A small masked image model, trained from scratch.
Model: encoder norm layernorm, encoder activation gelu, encoder patch size [2, 2], encoder layers 14, encoder width 192, decoder layers 4.
Training: soap at rate 0.0037, 7600 steps, batches of 96.
Data: trained on aerial photos of the United States (SatlasPretrain), 203450 training examples.
Rows from block 13 of the encoder, named by matrix and row number. Rows with one number belong to one attention dimension. Each number is 500 + 50 x the weight over its row's rms, rounded and kept within 0 to 999. All counts start at 0. Numbers have three digits each. After the name is the row's rms in percent of the matrix's.
# v: attention query, key and value (stacked) (encoder.blocks.13.attn.qkv.weight, 576x192, the v third), inputs 128-191
# proj: attention output (encoder.blocks.13.attn.proj.weight, 192x192, transposed), outputs 128-191
v.88 127:621528490535601477477612529490672435493589443491468458489518466498558460448541492649475503488494522511394519504479553561488382485485515543530439485506507501543490522517481460481465531584487472
proj.88 115:541569501461468467420494505480488541608539620469532502494503443418554465407537505458415444488558498449524479553557601458519490570519464427480391474428531443479453515470533569524508533411399504
v.89 106:549430565576482532522478515510518506490445600567493398504508494497549624496450546490526510515512508501556495469494590468488545626493481439492441542476481512515502509510498511551460514455495590
proj.89 101:417532426502456543478530524467488411509547451519458453485553476418504546481434503519522483507459468451510372514449517490461451457494444500441502564449588425525385567421521375504467590474503472
v.90 114:614531523512568551514529527588641492499597449480407474503505494499540564464497548690486509470502500497450512496487536556499325483470489494515471469524494512518536519492475546469432486592490531
proj.90 111:540530493450459451392459515492464513633523604433515537521530377440524468429583511443429415461517544493511521556569548457526442594506500441519422440464485414498498527519480565515536487474392480
v.91 110:466463594578468439515497493454573460486475585505495485508511474490464519528490499449465505491511500522515503519489512554545491620544563494506461517490495503442397499548509370520542515393502429
proj.91 101:444519529460548577456571544482517391479463377508471422474540492389558514444466530491507452447567492481600459551518560530420504461455553534501595507519468489491393573477482469435501566405484470
v.92 085:601654518530537575450532521508510502495471504486509486506489494498460485543563451563548510482525494419479493505502494633486420544517664561482418470477517499466653484522494456479497541468503428
proj.92 092:536572540459483422414513476577545528602564532429574538491577433459473466384571481522458448533541527507465497538564557479537460602532478442527506412461549435548444530549493601571545481408379456
v.93 105:537608487482681522517572509559547464504523401464508467520510514496476464476490510624467492489495494511492512503496536602524372399494457495519470481511505501534537501478503541419491457583502480
proj.93 115:547531524488474381438429459472459570576522611431532548516440451507533437451580533443412502501543501467455531477563512443499542617543497457556382446445481448493579460495509596547526483506413550
v.94 077:472485498472352406536515523561558503507455402505512452515514502486528447472490455548582498512514520532616499490509474496478308344512521417491499525495494490527624528459484561515502467622487568
proj.94 095:556515462478540384488424530441404507541594550435496531531530444479399461500557510477466527475542526537438596537578543497557569546500491449548509407565415445461562537557451541513536460465449524
v.95 136:565491579441442593487583525569523458494562549507484523483496483502479534486498496537545509487513478382523490497499527400548506604500558514491455474477515498487476517521495455632526525466503501
proj.95 110:495589453465467505452539555549457509534521523529499457498548433518533567462503369614575499565474508530502382500440503529555477462554445476483498466452643449592438537517521490508528529449511441
v.96 099:539542613476488445515578556487579514516633549479442485508524476479605508378480529595498491498510506528518514517521533348521494515457501418510543522527511485487466514464485434485434492570477454
proj.96 090:546566526465502512419495569521474505557525549449448491568608376442539539521573464494489474445536566547553560572573587524564462536488545472568521443536456453474505564625448568460507416523430464
v.97 144:495654531516481343539539503465593548491510498480474444479509512489520495454481526451512514515482497552485513506483514351559525585464480430503440501508486503488473544464492516514486472491506462
proj.97 118:554596497546498509418507523505481446483513592476470502527550433463565576528526452559457485481531541495591484531520564530533420483528434444501440483427542500534436533561547497472492412461442473
v.98 133:414519482519385367534441469396538500514391532541526516498488518510537448600453533375504487551484521554495489488495463422577657451522492500488591538477506512509441482476509478491512545410496555
proj.98 108:447412502572529575606535484499539460414484398566495476497449635539497483528407541489540540532468463499485464459442433511425564428490522572465549592518503586474485486435554413484474565513624543
v.99 121:590600538477550418480489547602491477498555487471469499489512484492529468402516479625527492507510496530390507510503545373526463563452485439512422472541505484504534537483491549505439486557489448
proj.99 097:567584511469494472414485545509471544552541618441482505552569357471525570516599432514482490474533554521557542532564590515581422543519500450542467404484507460510509537599484569485522383495407457
v.100 066:451555566451426615498452476458433455496531404498513458505519467512512525565488426490521494494471501550592494503501478459574549577523497439467568510536477495502456486450493476485437460440523449
proj.100 084:520494509444500490463483565508490523540502465436452496526520395457457466536524489455481485446549555548516597538587578529528501521448568506598550434605374505463562558604434580446509401559456492
v.101 083:495391411506512602529430482435565440480372539500472445509508501520474456558522459505541514467509518494502511473500586599477413462516470550519465537496517498528551506499489538457635503525502535
proj.101 080:480457484512508435516507478516485512540512439500546629496536505407456425486458612469423446409508489542441601497576465486499548534485515468504516540539361527397478503543441558515460502514476529
v.102 064:527490503486514370531582550578419535491445474533501496474522474482483501533502514402490520472494478516396495516483535399550557543516457485511357466502448524486501527528477555482568492454514523
proj.102 086:460470484552492495567508446469506532458520539559533501465418627562485478468464514539523540575485436471494448433433424507453530461524446500420477580416618504516503466382578416569501569463535574
v.103 093:505638496532471423471510539509537568508583536506474483507500501499534431437493614510485507511499495510464492488502608375429382538437527443496439480495503493512443532485489541538430557547495546
proj.103 105:527574510515469533424482530533484430554505620496479481517610429479592568461529422510529485470496523508560456566481569522589440522547426450483428501441576438524447520551540498493473460465417442
v.104 129:494429435530481486479418449496402534497417459506559480503491515514536560572510544406457489514479510496560491502510448592435548370531499456498530559492519517486529471536514545450441523494511551
proj.104 106:421365505523488510618523428494508477443452403527489533441424602550460465521465577446547513493433477498421486460436409479505554488481525533482585538548452551456509453405475469543486562551593517
v.105 080:488537609468502592578408477444456544488489643561437524477502466507504574539507423440474502494500485513489507498490464455542580474520474530489555537508509486482483492480513425537558530362492530
proj.105 102:438461500546514591557558532500537445424477390610512477485440605550490491546384468513558528530492478515477480471442482537427538438490499540479568601501559568527477513493569408442465550495590526
v.106 099:622473476474588553466534531665495523493622539447588528481488521509537536416493459612529521519501497488426470487485497443457537533473524509509475458492488515507514511519496586568490524487522548
proj.106 101:518565491468418499482483485524484543580502614510557511496467430545520529457564421540481498525464494467505434460482547492597435545562391448476382480403658442591502471499551496554511492517456482
v.107 082:537580526557585492494596500443571531493567416461451497514504502505513469522514472570432487484494517461430499495494466662545559474512438569505530501503519512476500507520513294395525528537510431
proj.107 094:535540546453528505397485516535528562588494582431439535503529412489521476420562506425471456456529476535540519543544587438520510646461506499559434459487486446478520464540481638507528483459428471
v.108 108:446480414470356462437520503451426624516525507539552583494489501498491387496503484424527491529507504487485492500521487436473532600495447440490503466467486502506508513508504646515533529475505544
proj.108 098:479491479467533495598471479588555510426465472567475458530529547596481513516464466523555575570457498493480502435406433550528519364510490501462490549492553526541564461491479419542460494561569546
v.109 094:565481570519557542485536488488574547500686474450450553507480479496479525500547421580466507470500470543512497516481468598535539502552510615510453485490490505466490511522513345537508532463498388
proj.109 097:512615519472440573427518537522531504591465557500527504473540456486528538446537398510504415554546493469529401507508570467571452560496429430497463501441631458561453480487515528488475509448451500
v.110 065:497485537518462502436460503482429430494487609516448463493483491499520655529498537455446493532475496520519495502460499456501560591510521488501406567482478488428402519414502460474464513552486442
proj.110 079:502527533493530525438509540518503460411527469435427457552588392433557557517528515458485495384504531542603534576538558521490463506486549527552569511536415457433445581589484542461522403509479475
v.111 087:489475557615367592520467514494532487491459569494485463507512485495506591507478566481527494489504524493503508490497545590480512545511604530504518578488511494452445484525518368496398526458496458
proj.111 100:496516529411495507444480547488514452586533462402456461505574381381504477445553543464474445421519488510532486593557584484518476581468492493533522466540441394475480564568447575509510488503423437
v.112 098:534581526516582608508345485496505542481417528511481504505500485497504559552544483564541505461507493433582504504485504518406386478521513498502591521478476503524515479538512557497343543483497463
proj.112 107:480399489466436417503514480462485498609483482449546549434479459436418423420543547450501394470475499487421452510518451483546538579478494486529489500520466448492523498458436518544540551551496518
v.113 062:519493480479429465382567504347467451501463491541511512508487503510495473451483457559522494514484499527500510519496500503423405611474511497475547576484487501528491485481511493476478441563485502
proj.113 082:553544509441553449407487542467480532509529530400485475548594396459497541489558503482425501433555536532556587561592582505514453541501581477534536399518419464495511537604418598474530409502419447
v.114 073:529613462475503423471628550527584435497467454507395440489508496497512389524476487545592502540504494482417511492498502457508454424507527547475333489489500509494543521477479483523542498602502468
proj.114 080:505526527562568470444454522537489449505675543422550502598586454491488546495480494475435537440570513526535582568549571499458456537527507505521489460531478462424478568542513571478510464360411499
v.115 081:475651533600426396540480489532479508496436442459508525495521498502471518468490487472485501539489480595398495492499509462619530479508418500483427412522457505548534556489490557515447487555505458
proj.115 086:556550469513528449480490569485500508578548613403488476524509375496473476474562450482489553368554493496503563508578513525520414514516472436554490479519456472411556492547474537496557388483430550
v.116 132:546395513516538645496476513601402438497435472490504521509497488499460553497535507591525503473501501382366505495505471672456480418528567598509535489498510499495487475554512436445496534523511445
proj.116 117:497459490445496419523493468528529579537538441470550524470437518546423430439522573457480522517505465505454497496524459432481576576501531519520497465530469474498577441448455563590555558516511516
v.117 127:507442535503483647452491493420427501501387490492567526508507484493489497522525449519527497481526505438479492503508462584465460545532558524500570537490512493516470466519497455552439545393493404
proj.117 104:519529470375448429505526546496504509548510397459517506487510404496410465466554485505543469452520505504507522535550537521573557509462529463542570399602450479516571519553408565511546469538528497
v.118 141:508540534441491448514608510515484547508604427473505541481504483486482454424456435570561517488510488489476509504504516364589500534499521460493507458535491484475441535471481473563555489546506438
proj.118 111:563608486473470511425461550512484526557508613468478505555575387484507578526574396554492485496527526527540523508528589554585427538513447440542456438473552467533514528603499563476513392495419459
v.119 091:539594469581465486495453498382562551495498485494509437524518507500508545518512505489420497492494507507521509460482601660490488446510493507501524525498507502525500505490493455448556453594492528
proj.119 089:471401467567521517474494452516518454557492481439484561439543513389511399464505688431459437417505474482513505589575439440461472623464534537474491522586349483423497467456488553462458543507510464
v.120 104:571514435427639450485563535562431476501484485506556484510500504509488482501533480674536501515502512492454496487499554574496402680475526504493486421492496494509530480523505601471633484487508454
proj.120 115:548529463470481394473476410509476612549567600469571551501452509568460419440561572495402554559561443461472562474541506427464513558555535508475400417460539475521596456440512532602519518463431541
v.121 109:556476494509719478453530494447563505500477397509556476507502516501467334497503441624477506490493494536475489498495514367416445558494487502492465454500500504525518523482504637509566491463482518
proj.121 106:548570455517490455470519447510440607479587628527543552542451555583531462452505527495447608600526440468483531462528484507477458467510491491461408518424574523557576485473568518542482443487490559
v.122 083:621534531443551361436567512513580498507632480474415534515529494506511406374481496701493499498501513513430496488505545429506441472456509444487459424530486488558504533479501501519414459558486475
proj.122 094:565578504471490471407475539504466525585541587441487494539591366463516538489594453489472485460533556525538551569579592505563432562499509459536477402505481431486528535588469575493526412487396458
v.123 094:472430543475601453532567507589549415495588522483537437516504517500446569449463456583510504499486501533515494498501506463478502381469536519490562495524523516497567491467496487467593436586507469
proj.123 091:543572448547477491497451429452436624522461644471545586470404524575476511573496475594428497572518481513489525453537515511512425544584406468553397491414539507532498472485567508513518471461409532
v.124 099:638522526530675444497599496511650600497629456483535510503515523513526534375525529593480496489492506467456516478495508526490465538461454544536571496481503492531486497492497543472470512588526520
proj.124 099:530585482516436510448438478517498528616492641474546579490516461483573545492567458523483443535486515473524436499507523508586426577542402443507390492426588475550470470476541537520485460500432464
v.125 119:482633527431541495471530523408448540507494546487503497491490509501529510398482409502443506498500480499535502524494451405525535561487437408511522515517488491472494525520507527495544495419506478
proj.125 114:557595537521532526443510517542512541440496559497501509550543451495544580579541442552498543543537528516566553484529529556552462486516527455526495456469549539569485518604485500453454357546490483
v.126 073:587446513489570393492541499445648582510591524527494599526501503484512395482481503513433484500497491573400492524511528352489482556480508475492569545531472494510456501442521483486508512448489557
proj.126 093:502599509479443555432460519484433492564436584516447486489566431533552569489535387535558474492468505549560436517475569578602433504502422435529463542464612485588489522565549533461494410530441444
v.127 105:598508445459495536492491486510422549503565515509534582502477496514484454506601442489518498495491497503440509499507504683494483543525581484496505388502488506509614493545502563474499530489503488
proj.127 095:488470516483454484525484444523572477606440446502631547443449510541443392443525505478512382503504499464405526482500425486579559554504442489497480483508510503514496439453447510528500538511514505
v.128 093:494406437482447513462413497591409405491376396523499427514480483491476575553467610521481495525501530383538498520498456638464463450516501544508523527479523504511460488551502524486413485621502498
proj.128 098:464516499472456542579545415436517527437542597596500516509439638573504484484494499491500579476471478442509433427504518518471514488524455492416522521487563508479543412425611413532525542470536540
v.129 124:480566556498576419522595505441632494511636462487496516508525486482479482459487476456458505474508492593544509514518535342533477531473491438511483492537488482506561544485481485531515456481498461
proj.129 098:517509531513496486448483545561501512565441398441491466557563378407495498477529507467545400471519534537499574582523518526562499493459560478543479459552445445478440563559359524483468458536414453
v.130 088:399373472597515550454414519498359399503607546495571514504511491496433569462509487431472506501482508527490493482498484592504498435551513495495466484491486501534543496500505481465499507417519507
proj.130 083:542593516501523483508529529477506510444524522495489587441549523561566518560551443567418570536450552458501431518558517467531519565569447513594510432501526562545534509565522543431509506474524501
v.131 068:518509530581469506577474544559422365494629419450506515478516507500518543490544492581525492509475518559506492488486525420474379390522523548473561500492522497492604493497516504381539527555517522
proj.131 081:484481477471564563490453514475536595500280419481513565471437510503489527533490499435514443507505474528404499501411459543538547537462465450536499415574555485518419488477414515618496484413485494
v.132 099:494531476564525292468506510557601444499289444508427495518490501488505415558512484458552504495494517504382510505502520479525549424518454467491495565498532520482505527492479483423377467514493528
proj.132 094:469539492472459590536516409465481482462617557522556520466428573558513488501471496517517578504525487459542463437479492536473444472544486529410519516510540484468567388406575454572539513461519520
v.133 091:533628438484574507481580503569539531485428506486472514485493517505546452548468543577472511505493487544355487484485586539422350542510467479486482509492506529552561482497529535467473490566493516
proj.133 092:480463485475502511567470421433501474461534566556516503441407610575465484497465481494503559530496422452480438434440447473435533453508465504451500551422542510506511435391622447541530579461563562
v.134 085:528606506477543432467469523442499531508556497496486584505488531497510350543548525495466488516507505499378500499501549538553561467471464347493534476545514502520605492463516518418503521573490499
proj.134 094:539517463493558500440471557513474488514428489394462467456493361504499569536467436550461486488539497560544572521448456479494436533515512553528500432538432456425550543581450536490570456494484463
v.135 095:597490517400509571468575487567370545513568496516557549504484503498526412514475552509525501483501496506495500520504507431558543631452556499504566481494513492450411496495503501538519521578497570
proj.135 089:537471564523460488450429571575573525559509498501452441543568377420494471479519557451488475458529540530536547521571541486508457492421534472552462514517404493444470582546499496423463467524421398
v.136 104:479427491493556538473571504562309539504383494510539517518490494496553467489513609407501481501511514450424496521504474534494680513519509438504572509486502500473439492517494430488446517584504528
proj.136 111:533491537496412489482482532521526497482636672556488476514494468545562506513518498570398630460499600477569507426577541503462416537506518584478528502500462512420584475550609485418552460472519447
v.137 087:460482507503408484537579515593396590514520462513466586503498502497524545550468461567547495512507513512597497477504576458558543510514457481483532489495478499530482514478502547497457528544493568
proj.137 089:525499550449508498417488558500555481548484464499480461550608382449493453474576529381475402409491522533470542568607570450484517553416540526559503454541430442516494540530445496478479475547472493
v.138 107:427588565550566561550519455429447539500488538488556495501470514509548406515507627467456491520496483496371507504494505596494536599491543464489526508494512505502532478523527463451452520557494506
proj.138 107:567504458500500453405449511538461508493510604466453514441517415507519517510473430565438512464495542519591562407518485422476442518493492523535489508479459511391502542567538557390564440470511457
v.139 080:463394442484393518486458484570346538490328423514518538483475530512469549586494581480581514516504517467480494477491528531424576470540550556488550497471523511456463477485515418469360517566521538
proj.139 097:494486502484457502539491453468493493430578601564509531437424599585505491528462500533468580542466466436490407407493476474457466488523426506453491546410533538507536404439633476494526524475559528
v.140 144:369479531523482509536409449465467470484447474545511505509481539512511434570464503434465498525487480520472454485500455462449552496533479504464475561468504525495508449451548504529498532451516616
proj.140 109:521516500469485490536513466485483487476584587541525506409459601608521472538485504550486601573470462450483435444511506472464509546520464535488482524419540563528562473424633522532528555477582562
v.141 064:482620469442554534478572573451542601509503442506456457490507504472490567475445517593557489542504481456465519508511514500445507488520576399516435539494460497472400504493496503543459511577499571
proj.141 072:457342576554458510523454432551521510488551502505504417530446529450409398429406580461527614442447492527492411508488417491453472457487593517409528545564567512452539541457534467498460462409513441
v.142 082:470473454538520432506568548601568374492416397501473476495515483508487588497532536431532504488502509417456484501494501462507500399505586497489426527507535491517421513453476458497356473564516490
proj.142 092:526501537497454583528531434463487564454542569574527487532457587509549431407439470545522546474473457430635440460503477533503523497499506511402511509525535476481569388474587471530541507508503538
v.143 081:487672454568655547454420501477609544498605542525543511504519528502572434439526421558468511507486490527337499494497560606462432404478428446486513483532493506548530490476501511425585509523495460
proj.143 080:504448474460574502583542455421524468484410394475484473455467548587436529515430509445560377546552439554471508547379504462459620471447495457578485541493589440586411564461481536626488599466515552
v.144 088:505521490480579467473630485530522472492357439486515393494508507504537509551451509670500509525492505476457499517481505481516395506478554535501429463524521494522525487512495586521581508533511495
proj.144 093:479506514522547584568528473469522478532562460567488533577433576467534550419498510443572485485534446500540532496430509598482544435551458468375520490428593481529503451525479455576510558541499511
v.145 071:499553490485494497555542476481561451496623529470469513500474494497466434532514456473467513492489465608507493510492607444493507559482495490497328450513477507538627507548495508504466488564525481
proj.145 085:480473447574532503470385494543438516505367433389537513467487503458446481516444533613539465571473462542484536501385366501563496438514477488586473529515484494436360575512471508467491500456476516
v.146 104:604485458469504435482618527595540562508591474452532518495511492492524516434484476605544506502512518495465481501506484420539412484472561513493503502497487500516506495491491555524571532539497504
proj.146 112:457460509511499521498484494508550493532405384509483441589525435412468492430499518402530403414510511525518549570495528521498544460450514479499513477565489435511457510519404451508443472520430452
v.147 133:461417494524481570502437462505460442480416494538513517491475524517564568513473636448453503497511505519500495477503485497438616545517527525518623530456508528475457455497529412523446517516507575
proj.147 106:520505532477480509518513480482473502462579623530533523428466589586490480545467504541454599565466482460472427422502488466464476531515470520494487552420520537486525468430640520492532553477551538
v.148 065:520530545514565506417628533491457495511454512526528498502482505499578579473480513555467486513481508410457493494493449510537562583475504462502502514486458495485420495421504534553528512507506435
proj.148 070:479435488506499488559496393496518528454590575552497418445397494507518508517555493438562591473526474523478464513523491392423420549517517521477469536442601548532546495422499461458460507401496535
v.149 114:428557434585425461529525477486455601507409442521463586503475497501401346631553456376531491464516501537585514484504530486477592444541481464497518470514507506515526501478478519438342510454506467
proj.149 094:509465535482499471433517520472444458461554638446535543449522534513561544572576437568403548542470512500475450456578568498500380580616483550504497455466454502454625440561587485454565450479498500
v.150 086:470599495543508566485554440517304574517417518480596550490478504503492452541488590474523480505525520465547504492520542615466501606514607464507572455475477495521536506526494489470457520475494545
proj.150 089:538480540478478494407487577496543527524509546478430489578624398442512532490526475448422445391543559559546588513556559492521474542446513532553521477569413481438489540613474540420506415524471422
v.151 073:498681574465524578477477448422516450498627653494485376502479516525594644405463525501410493544482499487416478496492481680444549558456519587497556538484496504486540505468532506531498479496510448
proj.151 070:534417427586567501486504489514562482539507437433502557522540367471446431514470504473502454411515566595512546526504400473497513545456502429544528535555564480393411621513426545499485473491460499
v.152 097:453430476514469596515358535488603450483399496512417459481507484507409562602489404508483525503490478416525493487471475581555446529551448565477475480489512521516487514508499470524558500375529517
proj.152 093:482511470474490478543516442441473472461527552538536525415426631564482479494474466527490540567469423444448413438464466474473521471528433491448467531408548530527514419394594478529505570474556556
v.153 130:454550454510493571491440492503381561496311511507537476500484491508485481570522529379531502511507509405453498501490504581463507508537528510489465508479513496519505462512506472491477538444505528
proj.153 116:517515468469487468506515493445467473457602664541481547413485569600560519533513454590416581521491491440517444426529511521477487548555444537458531476437513560504603431498613518457548504489591528
v.154 103:506405515498429576518481496421553359471531541497452439487516476508470679446486405581477518481502491484559481488484452493530519449499494557489452523501501508510441536527497432558471473459518518
proj.154 103:474530497529533517527574484533508528522469339500547506500508597461480441462480563434596422553462434487460456542468472488519524450484488425505435510523580485613439513403434537592449554527482533
v.155 065:474423450468533533555428436513526479496549496510517587501523518495523448510504486494478513464502472487523503492510578446556553543501522527502333493496487502513442532446498467475458523524500448
proj.155 073:522517589567422507511555559530429555480419526577481459394451480505481532516550446463573472576434519461505405536575501439490511449400455421506540501481488562583520490474513542493459531506514533
v.156 083:408596536459453413468381544554557610497495486507413560492513484492480636512475478511494509514495489493528508512491498450510502429518470454496544515488531502481492509525489517486606499517494515
proj.156 079:531499487456490484552616433561524401538466419488506446553478479464517447453445497416537431479500558525449514615519531534502579474434470576496452437643491478527522516484430555576484512580540476
v.157 103:467463407534484414493402497491477509481508372539393537475494518514421464575497393512497508543469481519463494469487476551496396455548431586473425526499528505515579475459533553427505492461522473
proj.157 099:466505468478491491536495446447477470448518556518532531406417611596491491516460469547478563555463435432456414427448468479456510479536433499438481517414553531527537408409591462535506561452559552
v.158 096:460443519479440380552502525656523588503540424475485513489505503498446591521480434518533511499486508511548490480486549359527498487532501562489485459477481504504531505501494531615496480484533508
proj.158 106:465481567529455555518485524562572478542440390559532473560477494447419444474495549377581408489466451525496524580528479515545587505443499457481481505508491469567447518442427442499462498536462532
v.159 099:539527547404427555486605499602597540490475467498439497477499505511452458483453440576545506513489521477517482484486555433544445565503482528479510520511514501549473503487494489588464476515518505
proj.159 097:440414459517498523544461460479487494521463405530532472545437559426440482448508525444563507461511450491513432529481427483502546422498459479446499535488530475534449441382500411496454482516456511
v.160 089:457570587503393503553560487451508536518616447519567532509503497487504460497477452505501483510501484534470493507510439404545643486476485467515593504509503507482459501481494508547578516481497493
proj.160 082:539454535534542493421488587608541517561483454439463432523596394438483462505506549504476520459522563538521578575546524473513450568457582515522462496533438520483534593535464519424451469532474459
v.161 080:431406535545498523521337503465491518480405556510524408499503486505481593488478598485431500500490497486550488504485452571377504521524500549510507517489475502437439495527502400611626462458519490
proj.161 083:509476482462471501546568426493480469456542563501501528434470627536490462499455500529495545549437506445490452435485447470499501484520465493455486563476557532509485468384561533469501513457525580
v.162 094:505636466553630533519540546514590386507504502511482470491517484495460501505522407570543499535500498534549511486495509571511304375506405473500495495509509496566605500466490629396568463516484480
proj.162 097:476497415482551501556529463422473538499407418479479509551492559458509492486525504424516461443523424485468522549430495559490619472504510497471524495551567472523428490477434440664438544473497580
v.163 121:569453450460506568471565504608493489501425567503525584487497495491515513460459548557526510505508509436484495505500575549487384468499560484494397481512481497492542525560487618558508503570508490
proj.163 116:460459537491477513557466494496558524535465404557496427611519471407456521436530556390582436435495487538512542534484501503502569420433515465529518560534515429513378495469460402544451504492447496
v.164 106:490538515525559518483533481570416526506325385480519392502496502500599559505466634487527497508499515437404497515493473529471598513505577532495488506488523502480438478501514489508488526491493469
proj.164 117:530489498463440491502503459429511492456636672560463509495482524543557493494504474522457591453506578455530472423518516513462461491496493524421558516447478529430574420508579474441532447518567467
v.165 082:401505491570471387470503507603495482500400390474484498514502502473467416575531479430560501496517488526450502526502514511508430441541469447503563508488515494496537533459493461488431473508485518
proj.165 094:478466508415424519560543394485463490464533569554555507521497575533534452465490526510484600493446490462482502427543524521475498495522550558416480487464511470435571373437618424498496459450505549
v.166 060:528388429470535490496509476580518545493588498493495544481495471493430559514510474545502519503496528390518515513502442494574545412513436527520548477521514510498463523539477413601399504609520494
proj.166 069:445497561465485573571416507433514481479481467558557388532504495506454491498516559500445398459479453499470429556545536502463472482511412469509522492522421495537488528527539561452560501550483524
v.167 078:439527539512540459480373506383556298489454586484509399510494506507513445451493510607463495530505493504636496505498549666482326527503509462518496516523499509522490497488509462455663471520491495
proj.167 082:512521375472500525570563377426459537491489499491496576464435630532519542559450519571517524541516481463440532461395457545478614444520472515462501516490596531536477452420494521548490535467534537
v.168 145:557535533428474448509648536651503507497526483492514510481493498506499523441459511572534510520499507455484491508495509417537446515469480506482494467497491505493509523473486512623556494576511492
proj.168 117:474380491481457509554460447519570505533449400557503446567458494421449425454466567393566450435495447530504511514485487488489580462427493486480471577523510479512395510417506435509442510487452499
v.169 089:531424428508546587479515479502450423510606523483464568483502509501521511495496504488507482513522510528425499488500513560533402428512570504507498493495487494497493497533500544478544555499492453
proj.169 088:535572516522582480481517608442533529520454456481504503551565399471522596490560470490480440463520511538558555556493554556510533515493502508550538461569460438540502541639419565513509498550489445
v.170 069:587686537499599452465565504403548520503574588524485537502507520482559378435520436612505487474507476610487505507518511502563550432490437469506458495515517486509562523492516561486455458545473435
proj.170 087:500490521533556493481519562567509506535453404438473457557562403427493519483506496487514445496535540538505590583489493514535485481482590467544522436571480482473474606601355539522467500516447467
v.171 081:477543572477514454532643449572595535517467574538524558507488514493500369549544483462535486495510498468653510514514496409534474526489478391495441496510511504497569523480497563495492522497487569
proj.171 088:522484535505431473441423547544472496563465463441483478501567373440503499528550495484492434464510537592477575551569591478541497545479538527574498433519418494458474589582443526455510464539438433
v.172 071:566485354438424535418474495496418543498466551502523535485499521513559372428477528463487511504490509446394512500506554413504405535433631484486421560529477499506457499488504602560563539485504558
proj.172 081:445510556441547448574537481375586462463534534525492462444425545552469581546489508512547534587472396504437388462432445507460516468578378524481480533351510431520503392455557492474494540467551522
v.173 077:533536435574389508525350458559510444502406455444469527504513500497448416491514424397508513490483475532480477499473446500567515359516452519510475564515507489489517518538495616509514464384507533
proj.173 087:444552522478477432551586480441517478494593544548539538446537579613527501511522488595502589594435443453489453485559539546464488505559459490444472464437594519564528403434557465551502569501553555
v.174 111:496420533478406545526542470587444524497407460557529518492502485493486566525462610430492490486519522414585513521510477436480616550530490517516553538469492504460414477522495476579424506495488535
proj.174 093:532511538439430485472458493506534488496589617588467461506578454495543456468582531433468497468446554486518438455625596479490450524442463499514504555513434517495505495466598466396541494500490460
v.175 079:460454534470558483487436482510644510487398452504491381512490466494436676505460574545512513477491490503572504512481477514445485484502520515503451549496491494487367510536517535603499431472496433
proj.175 093:521499481474424549567531414491447467487584562570525510465435606539508423475455546502588568518447508443484444447519479485489532453504515459420512596458558523472479425371576460526510517503515574
v.176 115:541366517507440550516451502470576547505645564491539565491514512505474504479544457482503513503495483534577502483497523492515512408503452470501497501518482500518490516483468535560571499508498523
proj.176 119:480497529521511488479503564543543502559393344464523452533548432415462510490516533429542376508486479567472518574506499450528520508434526458614451517549455454535425591499412537516453525545461498
v.177 080:528545492530536318494425513525412492503516467509530599492492505500447376551493412429519519524485483523468510506503592461546348575481484401499415501503511506501571530527494624523604499443490436
proj.177 090:468510498566486521461513522543538523590426372465545488568553406454515526484558532488567451519529488542530564577506526528541595517502531513509494432554504456543462501551392459506461458508450473
v.178 069:461531464397473530470748442463460530492489529496541542508482502501469372518440487490493508477504519469556492503500524523469608633446502422493534500486539492526517486495518436602459449527514463
proj.178 072:427395520565397449556387423569480472487540517517494459517467520496451433516427534547531520524443458493521436488531428516520455433544397521430444505476568572434405527471538490482476510466476557
v.179 083:472585552476474442511537505559637540491578454520508427517507480496517544486454518590507498489489486509482496506493463405506508535492471528480509487511509499481530505485501416553496443564496440
proj.179 091:481389504467522560569508422524483496510478473536548464526443608482465431444443547460571535496498485523472491462434425488480527406470585478459484587466545516488437476354525459511467537492495568
v.180 109:430550479580640487527439499407531474507433502477428480512512521508579468569533483517470494488509508526438520504503495619512497424532462483514483494518498503557550469514491506337465541486471514
proj.180 110:538596475472529466472522500443428478445578614484487548407463520608537539544541407539423559547522504449488480448498521496467474525558449556467542456471523519481615473547551533519553504462586531
v.181 085:493470524485464549593479494446538537491584519500494514503484497505513478480547452407497502474486508497577512510495478390488581444496461518502498529480479494487551502478481422514496497529497481
proj.181 088:534480436536511424470473549577405501507445450390509508488546382494506476554494477542512519492520587538481468549562470495585446575497484523575530504567472528480483567541418581462479426451465502
v.182 194:434461438536513527509464474388457481500433551512466512518514508494545433565523564359482485497512508587520509503502517512478515462504520459509614510504476501511533479527496508435461522479490550
proj.182 128:563581523489503453431507550486437491478584615431489560421495462540535527574547436595413548569494500460478486466545527499497455582555485535516486444449463540444560511569543568454555496487530496
v.183 100:551529403494579396466594490465411450507541416455535468510502491518478476488497579605542488513495527449353515521506450553533607523488563508512512429509516491490517507553493532431531484551494454
proj.183 098:484471528530505514483483528516522539477426471498440481577489418459545552454513494474520465403565555513565559507449472567513450447498506481459564489572464463473495505602397450478481446508426414
v.184 073:525528459537526466500501467313485410507671565525416528486508494501478406469486407581487514481492498585510511501502504491485308507496466480500499495502496504503575509509504589469596526413500406
proj.184 101:485556458527591474491535560512517543553374383405517479512510498483504564531536469494553408556544454520470544592451498546550580507487535508512468411541529491554518552546352532564446512515527504